From a checkpoint of a small multi-label image tagger.
Model: 3.13M parameters, 32-pixel images, arch vit, norm layernorm_no_bias, activation gelu, patch size [2, 2], layers 8, width 160.
Training: 40000 steps, batches of 128.
Data: trained on aerial photos of the United States (SatlasPretrain), 101725 training examples, 50.3 epochs.
Rows from block 3 of a small multi-label image tagger, named by matrix and row number. Rows with one number belong to one neuron. Each number is 50 + 15 x the weight over its row's rms, rounded and kept within 0 to 99. All counts start at 0. After the name is the row's rms in percent of the matrix's.
After each neuron's rows are labels from the 100 images, of 14976, where the neuron reaches its highest value: "top examples" is what is common among them. Only what is clearly more common there than usual is listed. The data: aerial photos of the United States (SatlasPretrain). In brackets: how many of the 100, against the usual share in percent.
# fc1: MLP up (model.blocks.3.mlp.fc1.weight, 960x160), inputs 0-159
# fc2: MLP down (model.blocks.3.mlp.fc2.weight, 160x960, transposed), outputs 0-159

fc1.717 081:66 54 43 57 48 67 56 54 30 88 43 67 54 46 27 73 74 31 43 65 64 64 49 50 38 32 64 47 54 54 37 30 44 61 65 51 32 31 55 77 56 54 43 36 43 29 56 42 59 69 52 55 50 38 65 50 43 81 61 62 62 58 56 32 54 17 21 49 64 49 68 56 69 66 44 49 40 56 24 56 48 69 25 53 57 61 75 65 46 55 62 55 57 07 51 66 54 76 56 52 55 43 56 50 21 52 58 64 52 57 27 48 00 38 61 50 43 67 35 66 68 50 39 70 22 49 39 41 67 56 49 31 34 43 30 49 60 70 56 31 37 40 74 61 31 54 55 18 39 36 25 52 51 42 51 38 26 36 73 53
fc2.717 074:47 41 53 36 38 80 64 81 57 36 32 32 47 67 39 00 69 35 54 49 77 30 58 32 79 42 39 47 73 39 31 41 60 40 58 58 25 50 37 41 31 67 32 33 43 35 53 44 74 80 40 44 41 49 46 76 62 15 33 40 54 64 23 46 87 47 53 49 51 35 59 60 47 33 43 40 54 83 44 50 33 63 58 52 42 60 42 31 41 70 48 39 37 51 56 55 42 43 64 41 69 54 26 44 44 58 48 41 66 52 72 58 39 62 46 43 71 53 60 50 77 29 76 39 31 64 51 61 43 50 24 53 45 59 58 31 30 33 72 52 59 60 54 49 60 77 83 55 60 71 53 67 58 57 36 59 46 31 49 48
top examples: river (31 vs 2.8)

fc1.708 088:61 61 63 43 48 43 87 60 55 35 94 52 59 43 35 45 32 50 62 23 23 40 47 39 68 26 52 67 70 66 57 35 51 50 62 33 42 32 74 49 50 75 47 69 43 61 66 29 27 47 37 55 41 48 52 28 97 46 53 73 33 60 57 47 43 30 88 61 61 44 51 30 57 54 35 46 46 60 70 39 33 47 34 30 65 44 35 58 50 63 39 62 45 72 59 37 44 57 59 49 67 39 21 47 98 36 47 44 55 49 48 27 18 49 60 40 49 84 61 41 62 69 37 31 67 70 59 60 34 41 13 47 52 41 39 47 54 57 46 21 52 43 47 56 47 47 63 46 37 58 62 63 53 43 39 49 52 46 45 52
fc2.708 088:47 46 37 45 63 35 54 44 45 74 30 62 81 43 58 58 25 29 53 68 72 48 44 57 39 57 57 52 70 66 61 61 52 56 36 31 48 57 26 26 50 42 18 48 57 55 55 42 62 42 53 28 46 32 59 80 52 44 30 52 62 64 31 32 40 63 82 56 56 80 75 28 27 58 44 39 50 53 59 60 49 47 56 47 38 35 47 68 25 42 66 61 64 49 50 42 44 22 12 61 56 50 47 70 84 48 54 48 46 29 50 67 59 43 62 59 62 73 52 15 62 71 57 55 83 59 19 56 56 65 65 47 70 43 43 57 36 57 43 42 71 37 30 54 21 42 31 48 56 56 20 63 50 69 24 32 58 53 31 69
top examples: crop field (35 vs 8.8)

fc1.40 019:21 59 66 34 57 50 63 55 66 42 50 75 69 48 59 54 31 38 29 47 46 30 34 58 36 52 41 73 64 57 63 39 22 40 54 57 30 56 57 57 53 39 35 63 71 47 67 73 52 41 24 46 50 58 50 42 43 42 50 60 54 36 37 53 19 55 42 49 65 43 49 42 62 37 70 41 26 36 46 55 68 48 35 59 31 74 49 50 55 40 33 67 59 55 60 46 35 37 57 54 75 23 75 77 69 65 44 82 55 59 64 68 29 59 40 47 60 41 64 25 88 52 71 56 33 45 64 34 85 49 65 30 21 41 32 56 56 22 40 42 63 22 47 39 35 59 95 45 52 57 62 51 30 52 53 74 40 48 19 59
fc2.40 012:71 47 18 68 46 67 54 65 38 54 50 31 46 48 42 48 83 50 56 52 60 77 57 29 54 38 71 25 47 56 39 65 80 64 43 45 76 27 44 52 37 52 67 31 22 58 40 27 39 59 59 48 46 61 46 53 49 61 41 41 62 52 51 45 54 41 68 47 34 57 52 55 34 55 39 72 75 73 64 38 29 64 75 51 72 28 61 52 43 60 45 36 40 51 43 54 48 62 36 56 28 78 45 30 18 38 42 23 42 65 37 30 52 42 50 40 50 57 42 77 20 54 20 43 47 52 44 73 17 53 29 67 76 41 55 45 44 83 63 64 41 50 60 63 61 37 17 54 48 31 43 52 74 31 43 30 50 60 85 51
top examples: crop field (25 vs 8.8)

fc1.302 117:43 38 69 47 49 57 51 64 37 65 55 59 63 45 57 44 51 69 24 55 48 40 45 40 30 26 73 49 63 52 37 61 67 51 68 38 37 61 91 55 71 58 44 58 76 39 26 32 37 36 44 77 75 63 47 49 65 72 29 31 55 46 68 19 62 33 32 58 45 82 96 42 48 56 25 49 37 52 72 75 40 45 27 67 60 53 42 51 44 56 47 47 65 56 29 56 34 33 73 67 63 56 56 36 52 50 51 37 60 42 54 47 42 49 51 60 61 88 62 51 40 56 72 48 64 58 50 33 55 43 44 37 21 59 49 28 68 40 44 58 49 48 48 52 41 31 64 30 35 69 48 13 22 32 50 20 29 45 35 71
fc2.302 136:71 48 59 59 61 45 62 76 48 27 63 63 46 58 55 38 44 33 54 53 46 43 29 54 65 56 13 54 64 55 48 64 38 29 70 40 54 61 00 59 22 13 68 41 46 54 59 75 29 54 51 57 62 45 29 61 25 52 69 64 47 61 52 34 24 67 26 74 72 50 42 59 55 54 39 68 62 53 42 60 51 50 22 36 34 40 65 53 37 52 68 48 57 55 39 51 36 46 48 26 64 55 60 80 21 56 37 49 26 69 41 45 70 54 57 39 44 66 45 42 68 54 27 71 69 61 25 63 49 48 52 46 34 58 47 67 65 65 48 63 46 58 30 45 82 56 35 58 68 57 59 62 53 29 19 71 21 63 39 33
top examples: crop field (30 vs 8.8)

fc1.408 133:68 58 56 39 45 41 68 66 36 38 70 55 48 50 60 76 54 52 36 52 21 52 25 21 50 28 44 72 68 58 63 48 49 47 57 40 03 54 60 43 57 79 25 41 33 50 58 38 37 48 50 42 39 52 68 40 90 61 34 72 67 52 62 26 39 32 71 53 69 24 58 55 37 67 29 49 31 53 46 43 39 39 45 42 76 46 44 73 48 49 41 71 45 69 75 37 45 34 47 60 84 38 22 50 79 54 48 57 60 68 51 27 34 73 54 40 49 62 76 14 77 47 30 33 58 66 49 52 49 44 43 71 76 57 34 37 75 41 56 55 53 36 41 28 62 40 46 61 45 60 61 46 50 33 34 45 59 50 57 41
fc2.408 128:63 44 31 55 72 60 57 70 49 39 30 63 59 37 49 49 38 33 50 52 46 45 49 53 42 68 49 37 68 64 50 60 65 56 63 30 58 27 61 48 52 40 34 29 75 76 57 41 30 68 57 39 36 36 55 79 62 44 17 45 54 36 29 48 56 52 79 66 68 67 67 38 35 47 40 38 51 82 26 76 50 55 37 57 41 23 42 61 19 27 73 59 48 57 31 58 44 20 39 64 41 65 52 57 79 49 67 44 45 29 35 64 51 45 43 69 36 79 74 20 61 58 59 40 55 67 25 50 61 74 59 37 56 41 56 57 40 45 27 43 68 73 41 42 32 57 28 55 40 58 44 54 63 53 13 35 73 60 22 61
top examples: crop field (43 vs 8.8)

fc1.270 098:71 57 65 69 28 53 49 59 36 60 55 61 37 46 40 39 48 20 63 63 63 64 41 36 58 57 63 55 49 56 47 64 73 37 51 53 45 64 65 41 34 30 23 56 65 15 24 57 59 56 56 50 59 54 60 44 78 84 55 51 42 48 39 42 33 66 42 68 47 51 49 35 42 29 58 47 20 50 17 58 77 68 50 43 60 27 49 34 37 67 50 55 29 60 55 24 53 32 30 52 65 28 40 21 63 51 84 38 54 29 43 44 46 56 73 40 48 43 56 53 38 50 46 20 51 43 53 23 62 27 82 35 46 29 30 47 33 74 77 84 36 58 51 51 50 45 53 41 43 37 57 68 83 65 85 51 61 52 53 53
fc2.270 108:65 41 55 28 55 52 35 46 45 73 27 50 65 51 58 38 61 59 58 37 51 36 37 50 59 65 45 35 33 28 38 46 48 59 57 46 48 31 25 32 33 26 42 50 58 72 46 22 60 35 65 37 35 19 53 59 55 34 62 41 41 54 53 45 53 25 60 50 73 60 55 76 35 34 40 65 67 41 60 56 41 56 49 61 42 66 90 37 49 59 59 55 48 61 43 64 42 38 58 37 46 70 69 48 86 55 45 83 58 72 35 59 62 47 38 58 29 34 75 68 62 40 76 81 57 81 47 81 48 62 18 46 27 57 65 46 46 57 28 34 34 33 62 59 35 21 29 45 68 60 61 74 21 30 50 58 27 61 47 53
top examples: building (89 vs 42)

fc1.643 158:59 50 43 39 15 56 40 58 64 43 63 39 51 23 74 58 33 22 24 45 58 62 46 59 37 51 48 66 76 56 53 31 61 50 47 36 57 26 35 40 53 74 58 51 51 58 49 34 60 46 56 65 59 34 48 63 62 31 82 46 51 66 65 39 49 61 43 39 39 58 66 80 56 47 53 51 96 44 77 43 48 50 34 61 41 74 39 64 43 69 68 55 43 38 47 48 52 30 60 48 37 44 53 35 45 72 27 44 45 43 29 29 55 31 58 37 51 19 68 35 46 39 60 59 75 31 37 70 05 45 27 45 96 33 61 45 76 37 42 72 52 54 62 55 33 57 76 46 30 68 52 40 37 72 37 60 49 46 63 55
fc2.643 160:50 50 69 75 66 53 49 52 51 65 40 35 33 56 42 71 43 42 58 30 57 37 61 65 62 40 48 46 50 52 34 16 18 76 47 26 48 58 41 76 17 47 68 69 45 52 72 46 77 60 30 57 44 49 78 35 50 32 39 54 47 30 80 53 46 22 40 54 66 51 48 52 76 56 58 98 70 41 36 50 46 45 20 68 22 37 43 62 59 31 26 67 21 29 52 46 55 63 42 40 29 64 55 39 50 60 63 57 46 48 38 58 76 43 50 62 61 33 59 75 47 43 44 64 63 30 52 49 90 52 45 35 32 24 78 37 44 32 44 55 43 48 50 40 67 58 46 57 59 34 60 53 64 21 36 46 50 45 64 58
top examples: crop field (27 vs 8.8)

fc1.374 117:68 58 29 69 52 32 49 84 31 60 44 65 47 30 48 52 63 63 21 50 69 44 41 42 46 51 27 73 58 57 99 26 71 57 61 39 58 40 51 69 22 51 35 48 29 36 60 54 59 27 48 32 55 50 55 38 41 46 61 48 48 42 28 96 69 30 47 43 69 24 52 60 84 60 46 51 55 50 69 59 44 72 58 66 38 69 48 75 61 50 39 53 80 52 29 18 69 56 66 41 40 38 36 58 41 51 37 56 48 28 50 47 44 41 36 48 65 64 56 60 43 15 55 68 60 46 41 42 43 36 58 41 37 36 59 46 36 34 42 57 65 34 12 52 63 68 54 64 34 40 34 74 47 57 27 35 39 56 59 58
fc2.374 112:43 50 63 45 48 60 55 50 49 37 34 66 52 37 68 45 67 56 26 60 54 65 62 57 39 63 12 40 47 66 35 48 61 47 46 52 39 72 37 34 82 66 48 46 34 80 39 56 25 61 31 71 36 39 60 61 19 26 33 52 57 52 53 61 83 57 31 39 51 51 23 67 54 45 62 49 74 43 49 37 57 39 36 58 71 53 54 23 46 30 40 67 26 67 91 37 88 64 34 67 62 45 46 44 59 27 61 39 40 45 34 65 16 32 38 58 29 59 33 58 43 46 39 31 32 41 71 26 65 59 49 54 53 60 55 60 63 55 40 55 34 63 62 48 54 48 50 82 39 53 41 47 39 41 88 48 68 58 58 22
top examples: crop field (25 vs 8.8)

fc1.242 120:65 72 55 45 41 60 51 43 38 58 90 36 62 71 35 47 54 55 64 38 37 48 25 20 53 41 48 80 40 54 79 55 65 49 59 39 44 32 48 49 67 82 22 55 50 49 70 33 32 66 55 31 26 49 65 37 53 44 57 60 55 45 60 61 59 28 69 63 39 42 71 53 62 53 58 29 55 35 21 58 44 43 37 54 54 52 50 60 30 63 28 63 60 84 59 54 40 39 64 50 39 59 59 26 67 65 27 56 27 46 56 39 45 41 50 57 35 66 68 18 51 31 39 27 54 60 27 60 46 57 56 47 33 83 17 51 48 58 73 68 38 45 56 35 57 38 64 62 38 23 75 37 45 46 11 27 59 62 69 57
fc2.242 118:55 59 32 38 88 05 52 49 63 56 60 59 49 61 45 72 28 42 47 52 55 54 42 32 53 28 54 31 66 39 41 42 22 68 42 53 36 71 67 31 53 58 25 55 57 57 59 41 57 39 60 44 70 48 44 58 58 43 33 36 58 40 38 48 54 45 53 54 63 75 54 59 49 52 46 54 53 65 55 62 36 72 25 58 35 30 22 49 48 41 60 59 55 46 55 43 47 19 12 59 65 58 47 78 70 49 54 46 66 00 52 44 48 50 31 63 39 61 71 54 74 57 62 43 27 46 28 54 92 65 46 41 32 21 70 74 63 35 38 56 63 71 27 55 24 50 36 69 62 52 48 48 72 60 19 54 51 63 55 55
top examples: crop field (40 vs 8.8)

fc1.330 094:64 60 30 22 37 49 41 47 75 45 63 21 60 42 41 70 53 33 52 40 39 61 44 46 42 60 49 71 75 28 56 64 59 46 15 57 64 63 32 59 32 44 27 59 63 42 33 54 47 34 68 36 62 28 60 27 49 33 50 52 77 65 56 34 39 24 56 52 49 51 33 23 35 67 42 19 74 50 21 43 37 39 58 51 58 51 52 72 66 64 41 21 66 29 62 72 39 67 51 28 51 47 59 42 77 60 55 60 68 44 59 49 45 78 78 62 71 44 67 58 39 59 55 72 54 70 28 59 64 38 45 47 42 51 65 59 46 70 59 60 49 64 29 78 33 35 56 42 65 47 62 56 60 73 42 41 12 21 41 41
fc2.330 097:34 16 36 59 30 43 70 51 52 54 68 38 28 45 55 26 51 33 39 61 18 24 39 64 58 24 54 31 61 55 34 73 20 63 48 63 11 51 45 63 62 62 53 33 55 44 79 54 69 62 26 40 55 44 33 71 34 54 75 61 54 52 66 39 71 33 70 59 78 54 14 60 69 52 49 43 42 76 28 43 54 44 33 32 55 23 58 55 59 77 61 71 32 43 46 40 48 71 55 71 46 61 61 54 29 52 59 46 49 40 35 22 69 26 63 66 58 54 43 31 49 66 58 54 35 45 35 36 36 50 62 59 52 44 50 29 38 59 51 61 46 63 58 31 73 58 63 64 54 61 54 37 61 54 39 53 67 49 52 89
top examples: building (72 vs 42)

fc1.314 061:41 51 31 59 25 40 39 31 39 68 85 48 33 58 76 43 29 42 39 21 56 53 46 68 61 57 49 64 22 59 34 45 39 50 45 22 62 45 49 37 70 47 54 63 77 69 59 44 53 63 60 39 50 35 55 32 28 57 55 58 70 33 35 31 51 24 25 50 72 67 39 24 32 60 44 52 61 78 32 58 75 56 59 46 56 39 40 36 59 59 21 50 41 49 73 52 52 59 73 48 44 79 50 61 62 58 32 72 50 37 37 71 39 59 53 37 66 57 31 61 88 57 52 49 46 67 21 52 51 49 33 46 33 82 33 64 65 37 38 46 51 41 58 69 72 61 62 41 47 57 26 11 55 42 45 50 49 67 48 79
fc2.314 050:60 40 49 61 67 42 51 59 55 42 37 44 67 22 35 37 50 65 61 41 66 45 24 45 60 15 47 28 62 34 71 54 21 69 50 33 40 51 64 44 49 46 40 38 41 43 53 43 33 34 32 42 38 47 32 51 71 59 74 42 41 40 82 47 37 46 43 67 66 74 58 65 48 55 39 57 35 47 71 45 46 52 42 42 68 45 48 51 38 42 51 65 59 88 52 77 62 45 31 55 54 70 40 49 62 42 42 41 35 49 71 27 76 31 50 45 71 94 85 33 26 40 24 64 30 68 56 44 28 61 32 55 50 50 48 76 60 73 30 71 45 67 43 66 45 33 49 61 70 65 44 44 55 44 40 72 22 78 40 28
top examples: crop field (36 vs 8.8)