Weights of a small multi-label image tagger.
Model: 32-pixel images, norm layernorm_no_bias, layers 8, width 160.
Training: muon at rate 0.0084, batches of 128.
Rows from block 2 of a small multi-label image tagger, named by matrix and row number. Rows with one number belong to one neuron. Each number is 500 + 25 x the weight over its row's rms, rounded and kept within 0 to 999. All counts start at 0. Numbers have three digits each.
After each neuron's rows are labels from the 100 images, of 14976, where the neuron reaches its highest value: "patch colour" is the nearest of a few named colours to the mean colour under the peak. Only what is clearly more common there than usual is listed. The data: aerial photos of the United States (SatlasPretrain).
# fc1: MLP up (model.blocks.2.mlp.fc1.weight, 960x160), inputs 0-159
# fc2: MLP down (model.blocks.2.mlp.fc2.weight, 160x960, transposed), outputs 0-159

fc1.522:488506469472464484496498477493519502499498510530545474523490530478493518488493527470503499554497454462544472511490444515469524471498524518526517484511557487508479509514464508482523531485497513451483481490525511461501475494462471469483528527525487479512498497476502469505478502425516487452513506497491487503539508539513518500507530498499490550534505478470515507507492524513472499470490516506543477523503530517489510488486476541468475508520500454489476589476503498557479480507540506
fc2.522:482470505499462498532493497546491534474498494503469458524539474481499475534513498489518514479496496512483490479553457498498529520512460531545505496519515515540514495449514504471482497449522526516520478524503490472467483465533496515546514498481570508495488485510457535487500485513484481514514500462487512507514539507495500522479495480511498521519497515472487489516460484517489481485502473533470507483485442520481475481533504535494556438482454518524470529482575500498497514515519546
patch colour: white

fc1.199:463548490509460530504532509452474536459541466494456503518497521482523491455478514494537454452550534473509515486488500469507434461504498509498521511527525497484483520547537503482484470475509472495486523517548520512483519540511506500509488494498520527496489502469541504507506471525533475536513468510510483470497504519478488494478500451500424484531514508510494491493541495518525488483496535514493520474544520531498476530501497480494532500481531503533501494473476506520516534480478450
fc2.199:489452534484516494485444477544512482519508525507535500495515472509494494542537504500461505529450440547508518493506516489490538506502523515500506497485506482516512485486471493577488513489454478506479504502438477561528504483492493490520481469506501484496516502531474497550504504459514490478496514483491483520507502488500500455523520524482541510463512495486536542543483544501459509526485486518505474508437489479492487456507464508496484487503500469510560527528530454494473513503505515
patch colour: black

fc1.41:466494550496558485500484502517498479471473518487544492512564490542460488499551506524516450445498518508515500511489472483471476461494475478483480529509464463526515518518502491525503471520530486511493469520524437513493520480525499486490493491476468494516535497507488488491469524514484522511470499474516472531505546515498497477523538546500505543529478469467505494442550486493502543507508462538542460502496497509499476467485508502515527532528505557515475489495491497513483500519472471
fc2.41:520465551505439514464494491535503528481494524522513530485516526478539509497514514508516509508502462515479497490520520484562576539474539473459508487548522490451478480544524493492472502505471497489483517448465565510503519522505495494498497491485533509512478490479556494458474443504494515496513500459498482466482478480510500468489474499492448491507494482550481503534497509467491480512509531490520470471462515517492508512507498518553467524494478462512520506535491497509488514503514501
patch colour: black

fc1.93:488527510462462525522465506552509531507485520514515467500524516516535502493503507521480459504501516472494512494501442524500498524496506522477517467466450508489500540476461493511484511493488500501509466478537512524500455479515524469483516529512453490497497495523516525469524477498549541468480546490480465472473511504517496530529457526512537476482470490544506501521516515480528494585449519471499519494486502483504498453534482467468479536524506504518467487482445518531501489493501466
fc2.93:475535494494514461502499468479513472481455498480497530502488505500527481516488488521488521566503471480483501452467551503527488460512456504537494531521519506526565516517512486416484483530502517510496577546464450497498522506487513511533510485515504525518500516491486486498475522476468463512534462505542464490524511486497490482479523461498496524521505516478479527515498504548487490471533500511498488505547478502483514508453495499523492473503463528491524513466494510525489462483500538
patch colour: white

fc1.119:502488449470519534481554534478519445506485490514490523510501500560492528475536470529497478541488496487482501472456496507518533485517522491497514516478530490538479542486479483527535519526526484489477478527520518493490475533478485513514467474499517557532551545463513488471466455497499475421510538493475552464543489464487499495475469520481496490497480488518495468495466530497529491479476500472507474516494493502535500514513486516488495468525539505461497488523518497496532484500496484
fc2.119:514510497518478517523477492552518488488457478531473455484489475465469536520483491473517512452518496511504522470493505527471498542479507521527480466512490531481496506477500537524489468472569519468484495504525491483517544489513532515479489486524501469443474513538487469498519527490477536464492477478523469532457522482543486541471514496508502472532492500487504517504507517543514529491498482541467520472479509508459507488503518486441499533511506460529441516528516531515520493495532543
patch colour: white

fc1.310:495469532451518526496467496518488556497479470504469499504513486472499505505500504560515483526498519500489485442466483487545510506506501485470520518463491487476491539525526491519515465530536509510490419509466532502485534516462519454549482467527520541492488527463492467507498492481474508464573482533478497496503481500486497508504514450524510503527475495472478492514498520537552517471536479507524477487480526515501537502527462463503514521498483500527511495469503507537486469499530493
fc2.310:469487479536517494505504504520506476503484551503516466494451544478539490516523525506494533534518489537500472508465531507454523503441482493529489478529467485443529489487501504489532495514504473491548479559502501558513563505535498512497525502516482482507499522519508465543454518518498510500481469515505499475499513494511497488514468498493458494474484507531526502509507460492434487531461512487470530512501491483522496487452486459467521477488541486556453507528504495488507476511502487
patch colour: white

fc1.173:501506450460480478509513532495486513481498495520529467522483503525500513514528500484473492557482511462502502506455422498465508459497532495514505483529525489497519512512446477532499536506509484471467469486499527465484472500482488501447518511536511449500484503515513461539498535487511497499531536485455517439501478511506496500486534499533534469526492453514482540527484504480515515494490514494503485511548539536457514493507472523502489514548484484462491542523537503523494465498529523
fc2.173:479483495497475503521477512546492539492443497487502479471500523490471503501501538507516556505518518523489475472505461480502512533485471505552533516565528492496492468489518483515499464470495534484509518512501510481489478449554472518525520487481497482496491485474464505497513477454475522507504495521525472504487569474532501517499513471499500471535491535467498460511493452527480524502496452526465536501496498567520484471498490547497544448497458503509506525476545492515487504505513507
patch colour: white

fc1.521:481448526536458551535498491486536501502467526447507472483476494493453536538479511502479497470499471505525497475481513505479461538485458474472478493469467501509510480545477483509502473507466528499515475524514479500478505542494536521543477499518522515534501538471537494493475530497512501511495512505490467520533473522515513486524450512524492545505515490477517462508487480516495517528463541472510498535486578461485496497485525510515493504494467531558491494472540476477483513486522516
fc2.521:541517518497505540474479493480484562466503527519500512533478536439481538500515523499522494526477540505526465519490520485515496485520518506534501499481534491458478460539511503498555497559477527501530487477500493494499506494536489452493492467485541507516477521516481478462539478476470500493535467522519549512466504490488533503525519446514481493506488467474472528520516527467506499457472491484510501496476494474469495472495512501464489529520469470491526498512490515500457489573477468
patch colour: white

fc1.167:514495458458516491483459478454516510442472497511498481490550502500499512505538490531509508516485487458495464478478450463512503439492520494481509498472483468476468503533525482499468521507549519508500510499466546501510512531482518497481504499480553488480537516551519471536486510475461516495524497509477510507514504522517467539494467515482478501512543504501516483541498490486516488509520509490485470496489586529562484515522496500508481506471475468490492512533479466495547500480531546
fc2.167:512487513512479452519510480515487523537519447498470474482543515467525500492504485493495513520509498500469506493490491558492514483460509507529504542528520485535523522464529526501508509455475492499475449490472503493528484478499513490490545470526514466520490491535515520476554555469455498555456475486500470514463506492493492510489503481504519496519482543485445487501536504454507509502505478471492520490490476483499520490521474533499504491561508497452461508484547502537546475542529494
patch colour: white

fc1.171:489518499513484522523493434499518494491492528542516539479525478479501513496514509525494486501495505475534462510497453490493512481514506503505519487538523513540508438502503467524519562515515498486437506512505514528478520482500498516479484501515512513532472491527523492449498490517502487520529512465536535489531503495459521449496468534463505536507490497492501511458470488501494492523520506470527511454516508531483489482477514507498430515462551431508539494499494509500449522529483442
fc2.171:528459517535527509500499549506493502480483489485536465449491497442513467515484493529481516474493492522496526506521473500512482517513474507493529497536470538512471546477495487479509519438476509528512505494504476490526491477493520522518523495545537511494488497494502506548461454493512492528482507497458509477463509498522482525486514452525488520538496519485519486489473480539513499545473499500497514468480511523518476533510508498526522512486458487477465539489539450530516441457468572
patch colour: white; black

fc1.253:501517512482522525478517502475495488515448527478478494512488503466469500504510475489495493510525438461448490446532523503535491495472474461511465493516529532487505529461563448500526486489516514485528522515566553462492536506469458510509551486516525500465499488519523513501483485482508505500524500491519467529493483526479495495551470533512484499462501510498481508524549487498460516511521470437500525474474457493491476483506536484528518522484507538509505532475516508482513506483496522
fc2.253:501499453498541516509496513518535491501481515531490560564527500500453501493442517484514516534498526481486481521464506508538476498510464475530470483471468479509518499531437495550451515482494522484491484512522537520494463535498498553500470504512479502515486470576458499509499515473486483488474511517533475517507494479508479536508490492467530474469488481528476520496466519476498495528469480506540498495475501529505516514512473493492476484489507494518509467524520544534496477475458552
patch colour: black

fc1.750:506516521471550465474489479511548503487443501513483436539464512507473533501460521485507490509494484474532524482447499504500462534502496500488471497537489478524506513490545491505475526473542499491480523470509533468478511523468492469449480500455527530528485505511529504464519517535497520502506481513501536515488540508502541516489497488487562533524513489489464508530518520444491519506515486490553492477493523512521450465475471476497481517517469537454489479525502489494483516524515525
fc2.750:497504500476489538532522510481511510527517492443459462515481493495522534491494545518462459515540487502502517475517476451502518503480549526543483484520511497476508525492491529505477481450442508490506516494495512505487520474462475473487507471525520452502459481494500523488520533496478522475509498498514507511501464501526524521492510479433391540498541498495502520479524539482516490511491489486514526508477536529543487496497485528534517512471489513511509493520505533479468497483516546
patch colour: black

fc1.477:520576511495549502492528499528521490525473545461519457501511505460545482544472435504484500499535520501472499477505449521480467518504500461505509538477497507489481468491541513500503485519527485481516462529501463530528502482518460517470511483460498452511491502503507497474477529492488529507512507489528517480470525526417507514510490491490518512455477467488476503507499516499479523470504496494525527471493483484556491475537508507571489501511524483514518490536511495520499538501513494
fc2.477:530540525510504569469477533520494517463533483465512512464541481513479506470481496448505494509508496512513482492475481548550516474507484520507526469512468522457451534490471527488476504481509480512510484469502531506488512498544500477515488517472502523488497505473516506498468514466495503469519475527558506522469516537452453467473454491511467541492469481519498501474501525518503522470475479513509528500508551582521491501496536512500474496521471494490486477498524545499511474503501479
patch colour: black

fc1.275:533500494492499446477524484480477472500501442532478532493479479505497518526475474545492529498493526484467543493502505499518525486502509480507545507498521487490509471502545494459489537485508523478478500509500510484480525462521500533508486559514544480505472514510502485475451544434487501530485544445501506495469535491522475500497465501491484521500489480490483511498431499490556500464496493481527548509526500505517520517541505544460526497486514452541477510518501482492545460518514498
fc2.275:501545476550512508475532481501525492483450516487470444521469513458528501486541499516491503533502534477449486464485498483545485485498469504474514508521527487508509473521520487518524519485464501558485496498518488523482522466491487514528485456546470514513536488530510541507533503499474488424507543527520488499468449492469496533497465488528509533495522518533513476477548490548472491488518522519477474491512467515499509476472521480523471521463477499471519513503534515482495489506482477
patch colour: white

fc1.730:501508513502517538486538507479512500489516488486498489495478514478461502466494535484521529503503465485507507499516518479544530427478569483484505541581522495525489515538503484503474545488523467446507460526505509512493437472473515468481507518537481528500498516470534502465480553496540500486499500476482476476498497510509521479532515496504515488557518475533483563450495518489511533460497492482515499502477504467511503480493484522499514480532516463491478529486483504482487498466529472
fc2.730:471498501484472469510449516522478509503489517500516511534512437503495507494520516493529470470533512503488456494532478488487507509532503531495478504473524474485484511457472545482516490466515513550493503464493489466495505471509530486516544479505461577506515473512456473520491518511517487497488505484524558524527552488486476483476524490488477507568489498460532507530508455517496489492503505499551492462553454527520501473464517493475518510473474499477502505473517517539510481512529540
patch colour: white; black

fc1.324:487526493466458531483489531511555488499474547490504493533476521488505485525478497489486522510501541470507516496490437506515468559494526523551505503463467481503512498469480489548477499528534459512459479506513510490508523511476471499455502503510469508453521507439502516468512496489518521497488509471529501479543512508514463512499490522487550500482493452561483451496498525510524483541529505432458506493510509541486491504547497487473501490531507486519497528497476499489516475496503465
fc2.324:500533487484524461504480462529486466501455516444523488500486488541473522501448522506509468532487518488510504439493515475522478512539502518463459505520529495535486508529510462463478491489487536476509512523475495486512478477534527505502535554500534485490487523519528466502520533473534533472489453497522458500473509499512483547503499479510477498549484484477480506529477519498530497500506467550446503483493476506514484509501467551494509496471469473506539514497529497527537541487508543
patch colour: white

fc1.194:480516508513490510505515487499531521471483487456476489519495492534533493504486559522494542547488480516452529487506488510496509481495488466523520533544519534488506524491550521476494512520485482509522513483509513535510498480461516446471520492501510470532518497486483478487534536501488481499460466452526544454521523503463558503541499517486471453524488485510461504524464517494488471497456467475531540452523487480515499518492442510513505507510519472525494515498466476443466523522511506
fc2.194:496504471460532520512504530554500524539504523515528527490467515438468476481490481494505503507528517485497485511503491506484478535491492548472500468488487451467512495509464512515524535462542523476532480538490500487507519500487504501528485523464530466509492485526490486481531454467537521515522495513517473509440484480527513503496538462504474527501490490478552470511564468505499527505541514513488493490517486490478524430538517485468509515476476478507470554492495491530504458465489503
patch colour: white

fc1.733:492469512545491522494461483477529529491486465439473516474498523486492503513511530469466525481498517442550486500505508506488523475472457512498503518481536516496517480524485516463518495506482487492495458507497483512496533523476545490485451515563478491489503512492509526467505491484507504528532523450510475522457500534524548478514513479500535534478492491471500513458513524488519496500434510527528497535487546498500537507539493485497534492511504453532538550510486509478454464484524490
fc2.733:507486500495531539476479492515526501509543526516504525517515472508489475466484522508456497527483485557553448483500445507459487502503509479472486506465455500490482492492468486500504493518558502478528537495499508511513488473531475538522571469479487478485479505506497489472486500492470472484502511493496541541481538506518528562542521469444492489497533485504488539536523470514485530493495480461488526506459475495527501525505462453517508518509479482508516453505484496541503528505494530
patch colour: white

fc1.103:479492477509527506481512509440497474435513515481477494476482511488519529466563490535485527528505489529494528492488439501482528517508518509513549492512516500531500526501486487431496544513509506487492542453555482514482478528530487500456512469507432497509473487470479480500518531515521486540535434529487499509506490482500516516502505495521525486508471500497495484547532491467494441534510491494486516545486488515471452511514515479518499507510527497492524512510489535455505500486489522
fc2.103:522509527507499470513468480516495502538493462545501515513531486483487491495451485467501492472505494454499471514468528489519480479485471498485497514511494501466501484509519489563517444501487492516500474545492545482519542455501523515553489520502566502475491518523548497464499445482491516445451560484507511501469508513496496488496496470458516534529548466487529521470498496529514565465504506519525470456498513523532502479506501529488475471501484512505489524485497476522509518505519486
patch colour: black